Weights of a small CTC audio transcriber: moe top_k.
Rows from expert 1 of block 5, named by matrix and row number. Rows with one number belong to one neuron. Each number is 128 + 32 x the weight over its row's rms, rounded and kept within 0 to 255. All counts start at 0. Numbers have three digits each. After the name is the row's rms in percent of the matrix's.
# up: expert up (model.blocks.5.mlp.up, 4x256x128), inputs 64-127
# down: expert down (model.blocks.5.mlp.down, 4x128x256, transposed), outputs 64-127
up.126 100:151196188201139122120117147107120072118113135103099136124153140081158103171115090163158145092128146145166152130143140148177087160100110078085112147171133122153110118094115144066143171140041125
down.126 090:140083126110145148113126121133099187132128131126190104149153113154073148140184184099155132133175159182073176152168086154044131088168139116145107160083190096086151119132100158167108120098141066
up.127 101:140183128124113121144190135102116158139128132100092132088119140141083162150168139119169141114113188174122079130048161159158156150161097166141157184096140102147190183100107076136091133118134145
down.127 093:202129109134146148157136108144122151161117157173128144153162141069096096146097093114072161095146075179138105081169095147172145138061125159117082168148112182110152195129141106136112144105085138
up.128 093:092122164130112182098142126159116127131192113123095176137132189144115127165122116156107154081142150155119160162166134116186126123097167158099160151177161060148112121124127112160108078112168120
down.128 089:121148136180102166109096081087128159158149166173110100119181083066063075145098120110136138184089146116121156161139081112086154090121094124155085154120128212098116149145118087058108195097111109
up.129 111:146117094114101164127129124148118122091147086157187146126123152093132160083065101135162091166097147079134121175186173140132158115144049134113108146162081129054111109127099149083091089134156144
down.129 121:100136105087110110195158122127143081170212078127119145089097134138121109157144212076156158115083097123130146088122117143143167143087157155110133146166116096114104148147089163100108106154189111
up.130 101:077131181068152135038138085052136171131150124101138113133122113071117147126162133064117187154147161176183131158128100098156139057140098126117092103105149104140108112148139058116127176176104109
down.130 092:191141176153103107128141151143121113133133113116098060155190179181190138126122065134119120111093093087162146081156184140080176125129113122105153203124111058126154167156177166118139089170110085
up.131 097:126125102140147135118085101137122163163132206090143111157119118060106089133124084122089158144157099124123106154093110128066144140104079170095152166143161159127143089103116093174110091102149183
down.131 086:129173096058091112145105112129079105173061068128088170160116096157092141073123128120120142111162131159177139149121187202207089099111144127168118116111135116080161109115114164101118113136119108
up.132 103:184112110121165134189156114158111154100097068063139134182160156099188096146145143125144183176111135162185170122192135090183143185122136099106137132149169122039124190139143153105140143111125101
down.132 101:082126127155116155114133178196170097118151189151088139095085107096146131105176184142128153152195175172144103106076108140124077107140083086096077167123119108136137088067061095107170121128081117
up.133 098:138110143100130123074130157119129160103095174057111176122125143095124110153127130098078064191154096084144165142151129091144159144106158162119135133136172088061066130122138173131127111114123123
down.133 101:075124088100088088135128186070196128155173064102171096123125134108113143123116124152123162160167077110122165111138104176119149201155168107171164156113167220159115149102061199141078147128106144
up.134 092:162112107182138113128095154094136127043170142147134113116119088103132112145108108149142146082177081122119168160078115104153140167122123159088107159165099142097139170181141085095188169083112139
down.134 106:075145121130203142107136049155133063122142200094122080149114152138084098162082180125153163136129152125119067141176166157084125134171136135115121105156169089129134107179108122149097080145124126
up.135 102:146068105183103074093110152121101128108132084164077104128131135166128097169119180126136157165090179188070119105107133161088132121063112114168180151144175150147137102157088114070097098137111146
down.135 095:156138117023142110141110131129110069130135156149114099166145120123052149113134115144168085135096129085143138133140128134157109190134106153101149093181100160158113116113152047128151137137135137
up.136 102:126114109144124132123132093179140154147101134139129083131085170155092101161075171141087109165156123132105140126163113109126082111122105113149148156150137111137168111168108110081121103127068208
down.136 096:117167095128111108174059145090189097139109133168074153134134077135157162086148085112117156142200106149140166120093179176147125120157170101093155101099074094062084196089079174168097081153145167
up.137 104:111101120048169102094092115068118097112110119155148110130067175074142141095147136108122093148174137158115096169143147121156156070082153141139144102126160127149086188180156175147087098140063158
down.137 104:117074132139126146143158152163081112120103076101151139143057126108174133064167103101110099041104193095113111114130137117081146042096128129159105150123100115077143150101141097185135172111118170
up.138 106:096103164154089100125186110178152087132081220141098115131172155130144142108120154148105150169040188106149126141166067129144117150147130170094120181108174121130097142104091099157115161134097181
down.138 104:070089114122137148178127138103075124138139172097188120108088083187124153159127159128203060091100132164105190108070090101183114096151109112140173174111102109111163084127136149139117113097141080
up.139 099:165177173102143107120096089129113088112125176115085135114166092160112159104133129119093052142087151110168159130149075052154072130105135182129176174112140102085091128190118135097105128106170094
down.139 091:140065066106118142195173140161091122168111123149122147088148086111079164129111107123132173174151112119135094153088183139119087116151110142094130081142083205057113110116078102163136094102127147
up.140 099:088105110180113103155181117132120134101071126150181153189070149124108098163163056122140131190167122126167105100154082140140123076100096144146121115078122083109129153124176115160166127114087101
down.140 086:109062145132114135151134144166092144161093120128081136143123116114166153077095088183068147105110104144104133152104116070145138099150089155142162133146129139117130151144113154151085123141175193
up.141 102:163147166091137138103136076176081128099099086126089171131086097113117096192081106109128146125101133092131083147101132172150172186086162173131168137137091130183133061121149113084116187200122091
down.141 103:153095135159123162147036157122111141118085156128101163128089119126113099117147102103095127168122159189093105125089097084085145089156100095083108147130083042146104116137107082206204099091133159
up.142 106:149041078154141073146122104113179089166090126151164145119116129089061098171157105096127119158109175087137063058127100107158123127076134181096163165139133126152181155117155134087140143143107119
down.142 100:129121149133093144145089147151119150134066121145161122110137110136109139138043129127157188096117160172092145121158113089117132178119123175154115127114108161109193140153195124152165134195174073
up.143 112:160154189139159114160157121174173137145124126125228184077138120102112158165131165056128107147100125136143128144113118174115098143136123115181136109166101125115088113138151136151110157161111141
down.143 117:152151099110142128172150204099137101097134133168158130133135181122128150120093110099092144114122099111165133118085184117136126154113140145149158101148084162152100155123100101149177151105112136
up.144 099:115101130141204062165198127142071122129124144159142166130124138128086135106113151136080107091125124154153117116129065121121160102116091124124115117103171153151143194198138043137154113079152108
down.144 101:163151096112165097152133072176138102112025145139096150151121110151111093099136106135130155151096128142160137153117096126133135093065127130144108127127140120069183122174168138159104138141117127
up.145 093:214108110150105191130146105150140101146092117201173142105111175102159145208134087179179149173132159103146166116075127158125172115074096128174137151112171166151167172107137117141155143112100092
down.145 077:133158154133124115093139133156142110151078135132103187145129124108155123090072125141091117139071059127108133106141111132219155183049116133154127093101074130108142175168155104123081184134147124
up.146 091:148186168117118102161122112043103075065114157087142083121194150120139104160072127113095104139153117106149143172196126082146140130136181084162161127129124151090087144121098087170121171166132115
down.146 093:115098201129190145083173149182145122130125102112109150134103119143035103070134066132084144102109174090095117081162141118130158116113126155109110131124073125137110119127150077110105095131145168
up.147 100:120123098090169163161178108133150155127149207152073109098097226070158147129055070105175184110103124100120123074117112152077153143136143067138142099118076169153171129131092151090163160144118124
down.147 106:110145123170168094098176114115129046112098105039088157119100087168077126074151117123126137098109124134150052103127083125127147148154093135168157149171047122089107082098151108177113131166078096
up.148 111:138115166165116114140197064147162158083070208116105145104117125075164084146139118153110146114105154133108169100119080068123193139170119119152091122099195133131160159072077146169117098147164185
down.148 110:159163107095098095107071140138137124176127175141072164147131105199170093106133140151133157086174150151142197094131090137137159082136185075151129175091178166174108126108090185107171147159113137
up.149 100:077084144096182092139094076129172129142151129149131083092168102159140086090097151146073103096155162082119127139055067139182173134092107171160119153179118104108121176067086095087138126144147113
down.149 100:095096099126137138125128124077155140208185188122156177137144090123142134144098077125108111152140089110163071132106105134098102140132124077084126101099137067171175124138076185150105171090145117
up.150 110:101071142106128145180045088139087115160117090158123139098160190106090178093058123083136129154146131183075122125129082151122163082119129180142102113132176105150142094093179064109155128137091154
down.150 138:106179133143110133187079200166092092135137186054151150159126165118088158135173115091158135062106149124136158147114166126113155086095116191161113117076121129136124165129152168130147077149096150
up.151 099:144132109142120083171105095098123165152143100120111055166164121075104154156113142193077122170113118104138170097149153127109107108136099140184108108101134128127115238149109144122107179139204129
down.151 107:183135084209118167128144141129097152082154166096118149083090149153126195125157094127185191054172182162096140112139112158123153073122129151143165096105124120079159174126131133148106116165151134
up.152 096:156071063076135071166112152163111162162095073115111122110132128115203171107114137150176136124135182064191111144116087105098105111126059093061171179128129135157106112113136083125149124157139115
down.152 090:157115153149160130128135130134184105099128122075099123129155111156154091104202165115124068134183070166092217175142091093129101112135113101162086140153149103096151124127126146120142117091145102
up.153 090:153138104187100171092123095047080068079112191140165088104115164106129125150091106116148147096126147158142106116123176136162119178138124135080075172160139147173123112068073137122121109091154124
down.153 086:144119165090100111101099144117128116155123064091100120126109064146076133109156203141148092121173129102104125151139151110112070129167063066104085065118105166154069138132092125102142113074168140
up.154 094:169115114151104199115175124162146116209107151160113148080100105118134166113139143164165115111116156117137140130092070120116134105159111144139146173111110094103112085190168101084116142136089094
down.154 089:105148146162144107048097118117131121079120137108154135110057161160132117098089161138114183084158139110124123129097163138185102088060118143118116160115069148166149111205150089170154170144099102
up.155 115:130125139154107153136112117086171182074221109148103106134151146141104090124112165105111131138075126151155129193127202143118143142066136132153139143147055143151155088140164117113157110096137132
down.155 133:132139110126153135130101145098135191102133073086077062076113124094070080181139113197142114124111153099102151092082141197120125122165092134147140152095101150191139162148192086083155106118135185
up.156 100:113144122125135152127084103130140109086162129130153069128068147176144142073042111181183156118098130084106154138110069188149141112162148108124121157149185101157125141098107076172097157093103167
down.156 098:154142107141091123113113130169174123117139104096191158109145131109125182109085186085066080173101097045114059115123094078157055138086071115148141112191082173139153143127172152153178144128137127
up.157 098:101094173099050095107141135164092115067085106113090100174168155125143140168125153119117160115184105117134120157215173114127171138121174101114116129079123179091118106175160083184108144147059168
down.157 107:182170089163141083108116164031178117172109082122129154160109129127093118112126074115169096145137105160085195086168015168149081095128140122124147171165144148167130158100066111113153161072097097
up.158 104:163184092150177074162155124112101120119144149164135074069135160174163094117139139105077140102136156184088147221191094113134159187123167173148123108157095140148164084204145120163096130142106137
down.158 103:139093105141127146107119130148162158170090117111111110147130133120092150168124087154087157101112093123114167071136082113114120127121110134187140142087106151178105164116121154115109161098092172
up.159 108:168102083151143138218137109066127067125119110092131090094082087165165139128098128160131215115074162109134106143095157080141149114130110082122100119183095131150103108145125089129142130136160098
down.159 104:135139132109112083090135119084123179170081121133130200136098097190113136098135191088167082124148116149090130080136138136134092091161111145111184144187102123128162087108098156131097103122106133
up.160 099:111090177101128156207123124170053135124117134159106145136167149080101145116141136202153129189111134172100117138097178120085047114140108121088141153129095133091099140107083150171161200121055192
down.160 104:153102105127120113109099147141186112177133224097128115159126131117153131175128083125116168082138091083136129160200090188134091095107130143179106120103133155118100180166117141116069188144114113
up.161 100:170135136159080087146102077127125169194044152173091095137067109122137078113118088184117062123143122109158105153151169116122143147192130163118122134128082115064138109112164164146149087166098150
down.161 099:103207174151070191140084152112181112077132119138133130120118149150128143152106121156140200056141147131120151142098088138126123075086117113163134130173106078154139185070100152138088135129098135
up.162 102:113157099092106097098105155138113166147108094143195085114164174146085103086109143102085140168116097100111084132134191114146142074126179102150174148172171160100127162123107089203152048106067095
down.162 109:079158095156110128141115150128129113110172151120122138077151138093126139145173136104147099133199127082137133092145171152107156103129086122093157092123184141124130088184250152106158148195106146
up.163 103:114132095139122081122191125077114222136086117181112119147100165164145119102133211162145147168146176106106171151121146126153093120142127088143167116151166134111132135145151120115122125139111104
down.163 094:092143155129151076107201121133171128121098153112184122076148125160154063086098125162083101094117139065179137055105114082126146104093163151081115125104134158109135141175174144098111134171120172
up.164 098:193158135103104149179167116144127192089117147174100174097102157116127104104104144143157098223125078041137125103133128164130136124192131158156141117149119050140102119077139154079134055147089121
down.164 104:128163154114122134162098207131165101159185104074144114048169091143123156194115124116149110105167136193162146108100138077095190067158113134106155123103112109152085098109119083092170113156077098
up.165 101:084171140111124109124115116142144124200127103112125104193135188082128140112084135180144163144146230094112114186155128153125097177152110115197133164150105171177112161108119117133142117147149130
down.165 105:145108148169141119131125098134116102082116158177144174055090089135154114191132079120153157119143065167147158103140128124150157097101118149095060124139179114161189138140097106120106114134145121
up.166 098:114143175124138123164156195123069089057145149069113126115120108116154158115162104153131157129130135112108128176131090098168164128115146162122163108122182109128092165163121086119133120132187169
down.166 096:069181089076165182160096143113224077179149155104128116148115181119108098162149162077115112094108150148111168098140124109137075173100127122161166119153084175092109119130185193139148181115159164
up.167 106:142088113104108056169096120153116108144098087180116110064135080095147101136153111143129134125117128125111058131207120126156143110089096103200136154186158106139119127089135094159163045097100136
down.167 109:074112083196129184074172123200159161122140183145106146140151103151153080112115151077151109097143144103104118104141168134160147114189144198125096204121180145107119147137192106133139135157118098
up.168 104:123141107138086121130148114144128136087184079133156165148067082135096154088092121159115170163130112122210207066107135088100066102136102087192120167133116138142188133146131096143164116070144141
down.168 096:132114127085089107123094094105116106159166136136145164139175140072135126156158082086093101199130104144130090118106143131161106187115124145103119124057159148131087137105144101092097160093119123
up.169 095:153133066129130064141110092136114108099125111126074073133137136116117151173102126192105159156131088111121112086128131140100106123154115174114165171089113149120101110124189142143091166113114118
down.169 098:144056199151091149133149138150146119152123124167084071140175124120063184171205090106108131121092132147114102132184074167163097156114162148160129131089114107103116156062144124118098069077180138
up.170 103:141157140140098093146125153177117117107170175151128114043149130174125101092106154120144108105095164135121109165181130171179133101112157142126152160137097116122097158118142098136157062119158093
down.170 103:092107064121134148184104142147140170092129115138145094111116137162118115147205071129171092110135157150085155094120167159101090142127046091196160142068046134187128085147141156081140190094119091
up.171 102:092127109149074120093173144141098158185164170043163138170118126083139179108077110194140084080053127138099156106165158139139094133191097104177135168044135113159096168182102095078127142098118130
down.171 094:115118061121080193125125101099079063115101076100158076122073119195162106102087132176168074081160113159136155116135125082119107078087116143132122116117120081134158136180137173186165144075137188
up.172 097:101097087155090125060157160163126140084133066121132118091137158119067139120076100056100098105115110137080157199166106083140116084135135137118102172105179140107126136124197125169130107121119157
down.172 103:148147109146098113104091161119107162154130163128104148053079150178106126127144144089164067109068146142053105046113117156114093111161170121168089132117136126110119124156109143159098158133139145
up.173 095:142090120119101119093153182174124118152120085176143109199104126115050095123189136159125167084162110205131178145097135155079108130103138133146125136127107091100192121170166112129109102149077109
down.173 097:131155060127156080140147106093141089101083147100098165125140159128151112080092111133148117161159127109129098126137125114098044132113087097130104159210124124156192125093110104162139173093093139
up.174 095:124103078162072135120087099202127122130192142112093141094139147164186140137124190150144113131140099109061172109120100138083161122177119149114093154143095124087147103040098118147117128077137104
down.174 089:095122154140172154117191110131136124119109134097072078168169140078128128127121064152103106181139133074136173150186136072142133130117111052137160115103158148170109163143139108159138159198101105
up.175 110:117115080092162080149067097090139143106139107211107159122156114152088135124116129155119101106192139117107134129165156114143113169094113106096131165188139116127090132098111125169108151029132153
down.175 112:155115195098150177121164178114121173138209117094150128135125066088122111145153128135170120066169146099157138083131188142094103069087155133139158115129140139091168162142191104136158175127066113
up.176 101:149092135186133067125120094162132119086101142141138112136126136160144098122170161159145157127184089108151146059103127141125131144150144170127142089208100140143045130099126170146130123205097166
down.176 098:158164118122167218111139122111144131133102065150092137148156090133088113133075142103092127137128146173147104205166063121062134119147105147078071166109129128134127167147060124122164083130136105
up.177 100:163114138209102100117115143148107088105117130173126137147148078125139116079149155111172151134138067133081102123141137161122135151123127157136137171122095136114138114186063147122138110091146121
down.177 107:181137116154101131101140076070120089151083115159131134132142140156159113027138133137119109119144083184134187188099147203152088098119141103087090113161172135168135127152134136111091108153141172
up.178 110:143109159135160138120138097064144150172135102173111153110146075120101158127132184145082098143164139104138191133084133149152139164084065134128113148083141152129175113098138101096095098104102146
down.178 096:163139089163128123073173096110149116142093086083115115109137140192166152149117124179058099123065052123141076177134157122147187101106135202153139115121138105091126152149145133088118081109109079
up.179 106:129073142195125130153128122117135072116083123109137085165106148157090116087157102140117108117136169077134120110064143076127072169163153160177116143090117198113074139125116159131128118102178164
down.179 109:070141181152146183100166165158099173053147133164088149127125080110139144164184149130103100153091127164153113091106070075151090126142130174146102167117145132114175156097160100174120160112161131
up.180 099:149150111156164104109084101177163130154150175181105157150182126155107116155147131145081080144106122183141177112175151113174135101138142165167103132172113072150061101125137119098110143161151118
down.180 097:097146145170191140064196111090072131103133118165159138197178121130144131110085138140196183174136156106104097106158156127107139183140187131114160149074122149050151125139064085171108140123123130
up.181 099:109135167133120155103139158123111168182143114109111060130106169129128084068143107137133084165158078070112168202137147100122155143162120133134166153048170060152080122120128095133079101085135118
down.181 092:145111106119061066126123164145095183114168137087139103053164160151100205112147183148105173088141099085100199114166147137101125106104174165141123146149170144105142179097140130111154137202128115
up.182 097:095136152090140156179048128116120114204164102151181108089060158069169095142161153106112112056126120158133117114167145205125127178132132100151155158112141122096096144097089141117155133124105141
down.182 093:115136127172191108064189117158146204058100166134054104125118067114114108097129085096155111172086136140147105135119086128125098163109121110041107081147146140181113107111128064112104156100129114
up.183 097:080097149094095111131139146146071131124168122129130135112173141141098150100113142115120128127132116162149135104086185194142074162126141103122205129158140104123147143112089104123180161152134086
down.183 105:117150143191098095058123145136090137105135210113158133088122132099107090129126108122099079158160142184117068130135130114120120099135079125130121079145185134103115147128161112146092097127122193
up.184 108:153116162143175107121115086141106121133117118103156131150144146130121086103090124137145135196154154179057062117099135133115161187179057129150105214146093125121116136159147143072119116086166206
down.184 113:086133098114128033159120104117144056065137099195155111153108060127133112105066144138105122154143142119167119068190122079168155134123095155134112161157067132143075110101200132138092139129108137
up.185 099:089143164085129109143127118115126066133128140109113105104133109146160113180102082078095142067106181089094160171173067163187142111101145188159123132080123141148045126130145097102109107176117138
down.185 096:177138110096140113130134125150136159076104154176131170147143154124111137100085083105069119133108122155143108126124132135064156167166128077078163132073110097165124105115159122115122110137108133
up.186 103:150115138113106107203107139162111057101103118125097121099124163091122152128121108125091164089117164149098136153124057143084143119076080141142129153134115186091125164177093077127075155164119183
down.186 108:069140171105175089160054147187131148132111172090109165124166142091121186198123106089143132167104117167145130144146118083122119103121133199147052174100092091100109194109179081194159117124102112
up.187 103:092114106121138102121147087141123100091077161170159129115145134128114095136126198072003164135132126147153162129147165164152121095116139136171145114103083081089093098117081122110134100135139082
down.187 107:187160089131131151186173155155118091137163085104097131160124039161112128119106088108143162096092176089087105181146122155090129176146188118138146113146120172067122154122087076149125159124117130
up.188 097:170158102116149059153135141129089074127123146132145120155141184177102100100144203147111102150177136098090131168142161138123137117145146100099157201121193081072134121096080167120162128095151128
down.188 093:157144137085158136094147129112133101155104065132102152099079143088126185168151125085067123102120163163168143071113179076150093141113150170087096090074166156175136164125153158163104114096098098
up.189 107:091122108107137124151140096129186145082136166109151141079120171155138132151072076140092163141163094142077105086154137166129148188132051140069147152138130145071132103112162157138105116159187199
down.189 111:123174146087114072180146117101099131081119135203201097175106110092139113062152101107132092171139171070152113099103136124152111115122122143116087153108112072138147089095172137114107143078103196
up.190 098:152103110159102100122108163107159122111173099147125109098144105154162139085067101198123156075045123136090145128116207102114142169093138106115109142134127096145114118116077144126111107174207210
down.190 106:108133070116144103204109088121096188104141093114146110165082132160069118135113141160116104182175171122138126090111077191132159083115154140105184071133096158180122129107197146101167062109127174
up.191 094:141159109113129095167111106194124139116062070113100126157160120089169134122138122153074128094108177096113109113085141178140169187096152086126130117121057061170159104133130087128103133160175121
down.191 096:180109119114146171071117058144078127104110099088132158103100103100107136123172145135063073166111104139129133125168081102127094170143100056134085161124145099064146121126125160110104149124164082
up.192 096:116147175107112192065151141207104168138141080144121130054100158088182136142178120153141150139125163144160141112118121130174180135184113122145157161136118101101095143083120123127170165083071163
down.192 101:134161203144057090111121106125136079110170124106109148140120152080129105089075127116157149136096161063159120108139170148140188133127140134087155146145110194144140116089131131171135157179114121
up.193 106:124163153177112118103171125132178079139155115130103097085136089100097149139116092128087137164040151135028088080160162170165148097108108129127132136216117121164146144157136145098191181137167119
down.193 103:149103136147112151134096112108060141140087137182150103139140132085063149159190175138107159139129182133119092178097146061103104156132069096147125101101112169101146154146159112162156140183120151
up.194 097:120076083174135151186155119121052133192056126186143136074164140148079176069175076128156124150153117093135127116073151118112182116178152153150111131090121124132167131121110134130132150126154106
down.194 101:144172173098135144089100126166128128129089113081126089153082046117131105086149151112173144085143130179113159112126084090102140145066137088114147122114094135148087145126162148137120107065082159
up.195 102:112141130165099110139169078146107090071106150118104130089082098107162153088099107193139149097123181107169080088094092144146152110118122050080113162142129108180137112070152106101157130153115076
down.195 105:150136128134172134111115141098158104151109151135106182149095074146077049119094114048131150144092091147066145108146167136191179200157130181181156125129171095144120109100067158145145106032125152
up.196 099:081118128157043144045106142091124144102100096135164109131136121157167130134147151103084099130197135117121128166169059133126120174121074131144167135112129159159134100188153077166088131049116129
down.196 104:130106133154139159116128128123103122144150093146158116088126142138116106119139079179141171111161197125073141082047119128108073069098100155154145119156132175150132044162097123111111123136134148
up.197 101:159119140184139144161163096062154124115140096168187095103202111111119106162060127144085127155121178107122124135110224156169102112139065145093094117079152100147119122148101074110076046120088150
down.197 105:185127132153125167171113156127145146136123172136128135122114149119123136148103084102149069144078116124169130126170067168063153112107151136142115105190138099086139176161115109124100096164086089
up.198 099:149079130148112148114229141214189135167085126131185097156155142152172118156143077173117163132125182143093159128119083177194148130122157200150179139084090129157147134134153103155135121130117093
down.198 098:115091196089112173148079099168119182073105075129103096091136124092066123129090130152143182083143164125133169123064121097089127149141147137172116100121067129168112153062118121102151142142175088
up.199 098:128092110164104147113107124119082144096132073073172104106148150107134112169132160106090187110143143107151109138165114147080131144143155120177096151152113163128113217130102136214052145076098087
down.199 096:159134127136146135111140146115167164193108158088095086138151123143133152086122113131112130127137135099092144176108083090092151184087139160143167126127129100113129017126105133121119144163107105
up.200 106:115149149096208096111103133099122121106149152064180172127129122156127116167148131062091112130159148138140154145157168110154092117108119146114130162154065140194135155123094177147107145176112140
down.200 105:067119121198157172130155129128094117087131113107112111150156123162108085140139106185076154080071112126110081143061107114087154158113143105043122137142121072144131133119132062118123085171205127
up.201 094:156179133172136141102118145128162135122101172098105099096151135163134127178173133115161156125182148167122078166108101148107093129169140091125093179149204111156086087082097145112129119148112148
down.201 088:103093116074130124166118064064075141123143110133154077133105079153090132120099160058127101154139135112084198177162155128072096114180069160168088111092160120084135140169133170119082105139147110
up.202 091:112058071141173139110116127154091084118181136093129105098123174116143132129106164149090111115088171153086169122130141190143122165052152113142083131146105067118155143123139125046105177107128145
down.202 087:079137129119143131149161138149195166168161112081182100132145157155137135196101113151088115126140022100200135131110097102127198131082163130133099067121126104127128149112098141150139146110111163
up.203 087:142197104167131146098100167108148123153109119119123088097078154153133153139189158105169152107199173149129090192126108148123125114171150076125081176155186111144097108059102099138158104173114152
down.203 082:103083135089155104190101097059105141094137116119130133138132064125106132145087136074126084156129140121056186186140161129045044120172076162134090097102200102102117140124144175129092098124144129
up.204 094:159114149111166116117090154173126115156164183147106118146086139128119151111119115137163168161185128141112151155183147104090116135148166229139105117098113082070119108118151128133181131121123092
down.204 093:117163164165163135096143095104192109130115096092113084117094130054114120153142116091149078125157115145060141115115124109149111173181060077024124052118141133120133139120053186151122092134141131
up.205 096:093194108124091143171166091143070174126111132123184033135128124128154192109090129160143082090109167112154149168188113153159138165106093151166132131140140154143108116133187182147126144074163161
down.205 098:110085138125118185075190131078114095134141094148100117114180111115121159120154129179195136130131139166174159099137097112121143101072154153184198058131152149161103150113119172123062164136076041
up.206 020:101081150078140099142154085128164161136142110138135131122142154131138161163149075142164149127117109087193102139144163110141113124147137131142176185126098108103107121176172117133121138158115136
down.206 018:145132178136144158137180150152113130191141150107072108124173121110124147162113090103125114125034101076095124073169080140177152156171145138110111093126151131097081141133125114080125201099118133
up.207 098:104128102156187125122160096155131061099091160167117169162083130151121134144133160160131103166158146060121112080123078087096145127098150146145088126149126116131127179086116087103128112109114184
down.207 094:137161136085151116164155071100099081128100114152143121174144144102131126063095072126092156116138144116188136133087138153199103182062125115183117097118102162075133088141107106107129217081092098
up.208 099:080143114129153160103092132134187162119159124145139134156118123137035174043134109182134186102114083132107166134077144193095156152091123135142147114175127144187067132126178047158077112167136180
down.208 088:207156160136172157149107073115114131067112130146108184148159144152087113108145116120140167174145095094133172138142137129137129104151109148113106132150108149144113139106067165008084149085134130
up.209 100:113154171139149114140121114163129110099113141161101105116155139161107113155131104185146113144167066100155187190073103144182142118098163121099180061135062125118056114140122117116138126167049114
down.209 091:154111114130126127121129115139092077098124140150123154178144125156087123158104133120126121101083188137122086121119093142046170130126095099136125186128125096083156158147129064084106133157154115
up.210 100:144123082100090135151170093203180116138106146131151207114138138169124112116114130159187130135079141059180133112138142103120059117118120109110155117114072115155125156118149088151102155100154167
down.210 096:128165173111110154145082115158079105127167103152124161108131169086153090152075137127096080221144110136128118115087176150172126163123096112178123102133070126118123151154110124102154065118110167
up.211 104:122114065163073116160146145158071141127145080148075167060123139119135098129124061118126113101089113176154134185097186142172164146116120159158115163129128093068058129057135119178168172156124104
down.211 107:102096157100153168140120163204080131144183152142190124132124179149122112133166073097140097083130092090119117087118102130146136069186132152152157136132074139127124095118093147079093053109128142
up.212 092:063141121128134086127187140099111066097136148184154144187165164153093135148109177079145154116169132089118073148155117155179128101104105125089138120130110106118117128156105095184163138138146075
down.212 092:082110124187073093107080132141173106173170095114104124131110075137086115152110051156108118106119096164125166164093168088082056074122093152114124104136142212097100120081137145126173170176123124
up.213 092:062120115124135114130117152180168141117064150035140174096142103113154159141119111124097187123126118152168075137116147190135169157188163144111159176122136118088150169152149113118130176124123169
down.213 097:169162200158083098106179153142150127123139134178134081162095152083187092129119094198178117115074091108153141092132160145171103083115136132112165105106097197135131208169143118122128161145107154
up.214 097:181074076116127135125088165168132194129078112160173133123146129113182118145131146148123122182168113114148149073115174099109179121112169070178168125184114186135120095146128073159173154147179173
down.214 090:132144122112108140115166115148089135126165140129156106132149114082132129135132139175100077214133117153101047146153112143160148150141081145107131105103153048107147068159141131094139093148143100
up.215 098:141117116149105101202135086108082062138103186155104097123075147157126187079109105092108131171170091064115087085179125110145067115158108100163109081154078172142102141179111139158206158163145140
down.215 097:152109125148116112119112105131121168084130121153105179096143114167121117092123098119107151169046146161129166147085186127119114174116109123121139119089143218111108171115116104133115116161114102
up.216 094:120091145158091133101179143124137153125103108137117133129171169174209136136131125111151164111177152092095114129117085164123118152120098113113163173132076139180159115102110092059139143188140148
down.216 091:137116116105090168146090139120116107080157149121115129084093128184105140150098183089101055185083170193083117160115130091145172108164152161108104087117166100146161130120049148128152100139134149
up.217 101:158139160099151067120162049088122118108138108156158176145071095090134095104107141084113098155156113126112124128116147088066107164115083133173140150120147133105192116141122131130131169127121175
down.217 099:140093092128117158117100123146099129149165155135103138147147123114147162089127080158073113137129106132159140026142175132155087110107085091112114133171115170108155119139131088138138147105134092
up.218 111:076062163173095126164095093078075108063081139124119144128052104180119199106131147164071184107141122103179132041121171093127126098174143085122108104146111119166154107120137118136129081132120170
down.218 126:114138104148206078110139075088164176075129112154141136087175171148089150124171122105127127162110126140113156146068144094134122135140100134178151126128165137099087109104141171143128131102112116
up.219 100:115093105108097112118104150117122112158127091138131075128194093186119069174155125092074092115179218193193141152123139150099116097165110166142116163138089178100102116140104147116105126130113165
down.219 100:084145128131168122161113159091114182118073176198100112200156113139155143160146085164135166074127120156146109132161148119085159155130205183104080170082119129081117145094158101141076149108117096
up.220 097:145132180174074166105149147163144095143161125131093068047101122136100145167159138146123192089079142136125251143136166128113157082137106101107145148139126153105123145079077152111131119153122149
down.220 090:192155147125146123079091111104122144121150112167148157113124132077138117171086104099121103222146109112112085153099162176199095146106183139055050097071181180144147160156125107124109137120067160
up.221 099:106073182144152161161137095130130127182133078170149131132116087158146144151130160174027105132171105107141147161169151061176139100154101147183131123082121161125084113102197117089094098099076084
down.221 108:129143150175137154090171155167158122136104064070070104065143115117107088103159141148103147069109165105133128085183037076121103110122122149106153143132129140133108150092135121076127100139176161
up.222 099:161120156172126145122135128086120122092109130109143092161191145115139143215119109114107098175110152142099136185123092095084144134075142114096168144109124167157086134148101115145125085083175188
down.222 105:158126103078144070118157088141146079125164155078108114111122126108146200143152157161143134152147157173126117141221065144127127168116118085118041117220079122074132127121112114110113154118127162
up.223 097:091150175205158149123101057091093131089161112125188164084151150126113140159150100117154129144144168104102138130179124164130095097086184092128062129086162068103140131065129148137039130074106125
down.223 098:119089100093146103134142131136127142177109110138122152134110135124116091131038128158134130181129064158172165191112118154097151183190123138134164165085096139130143116110106135135196159098172178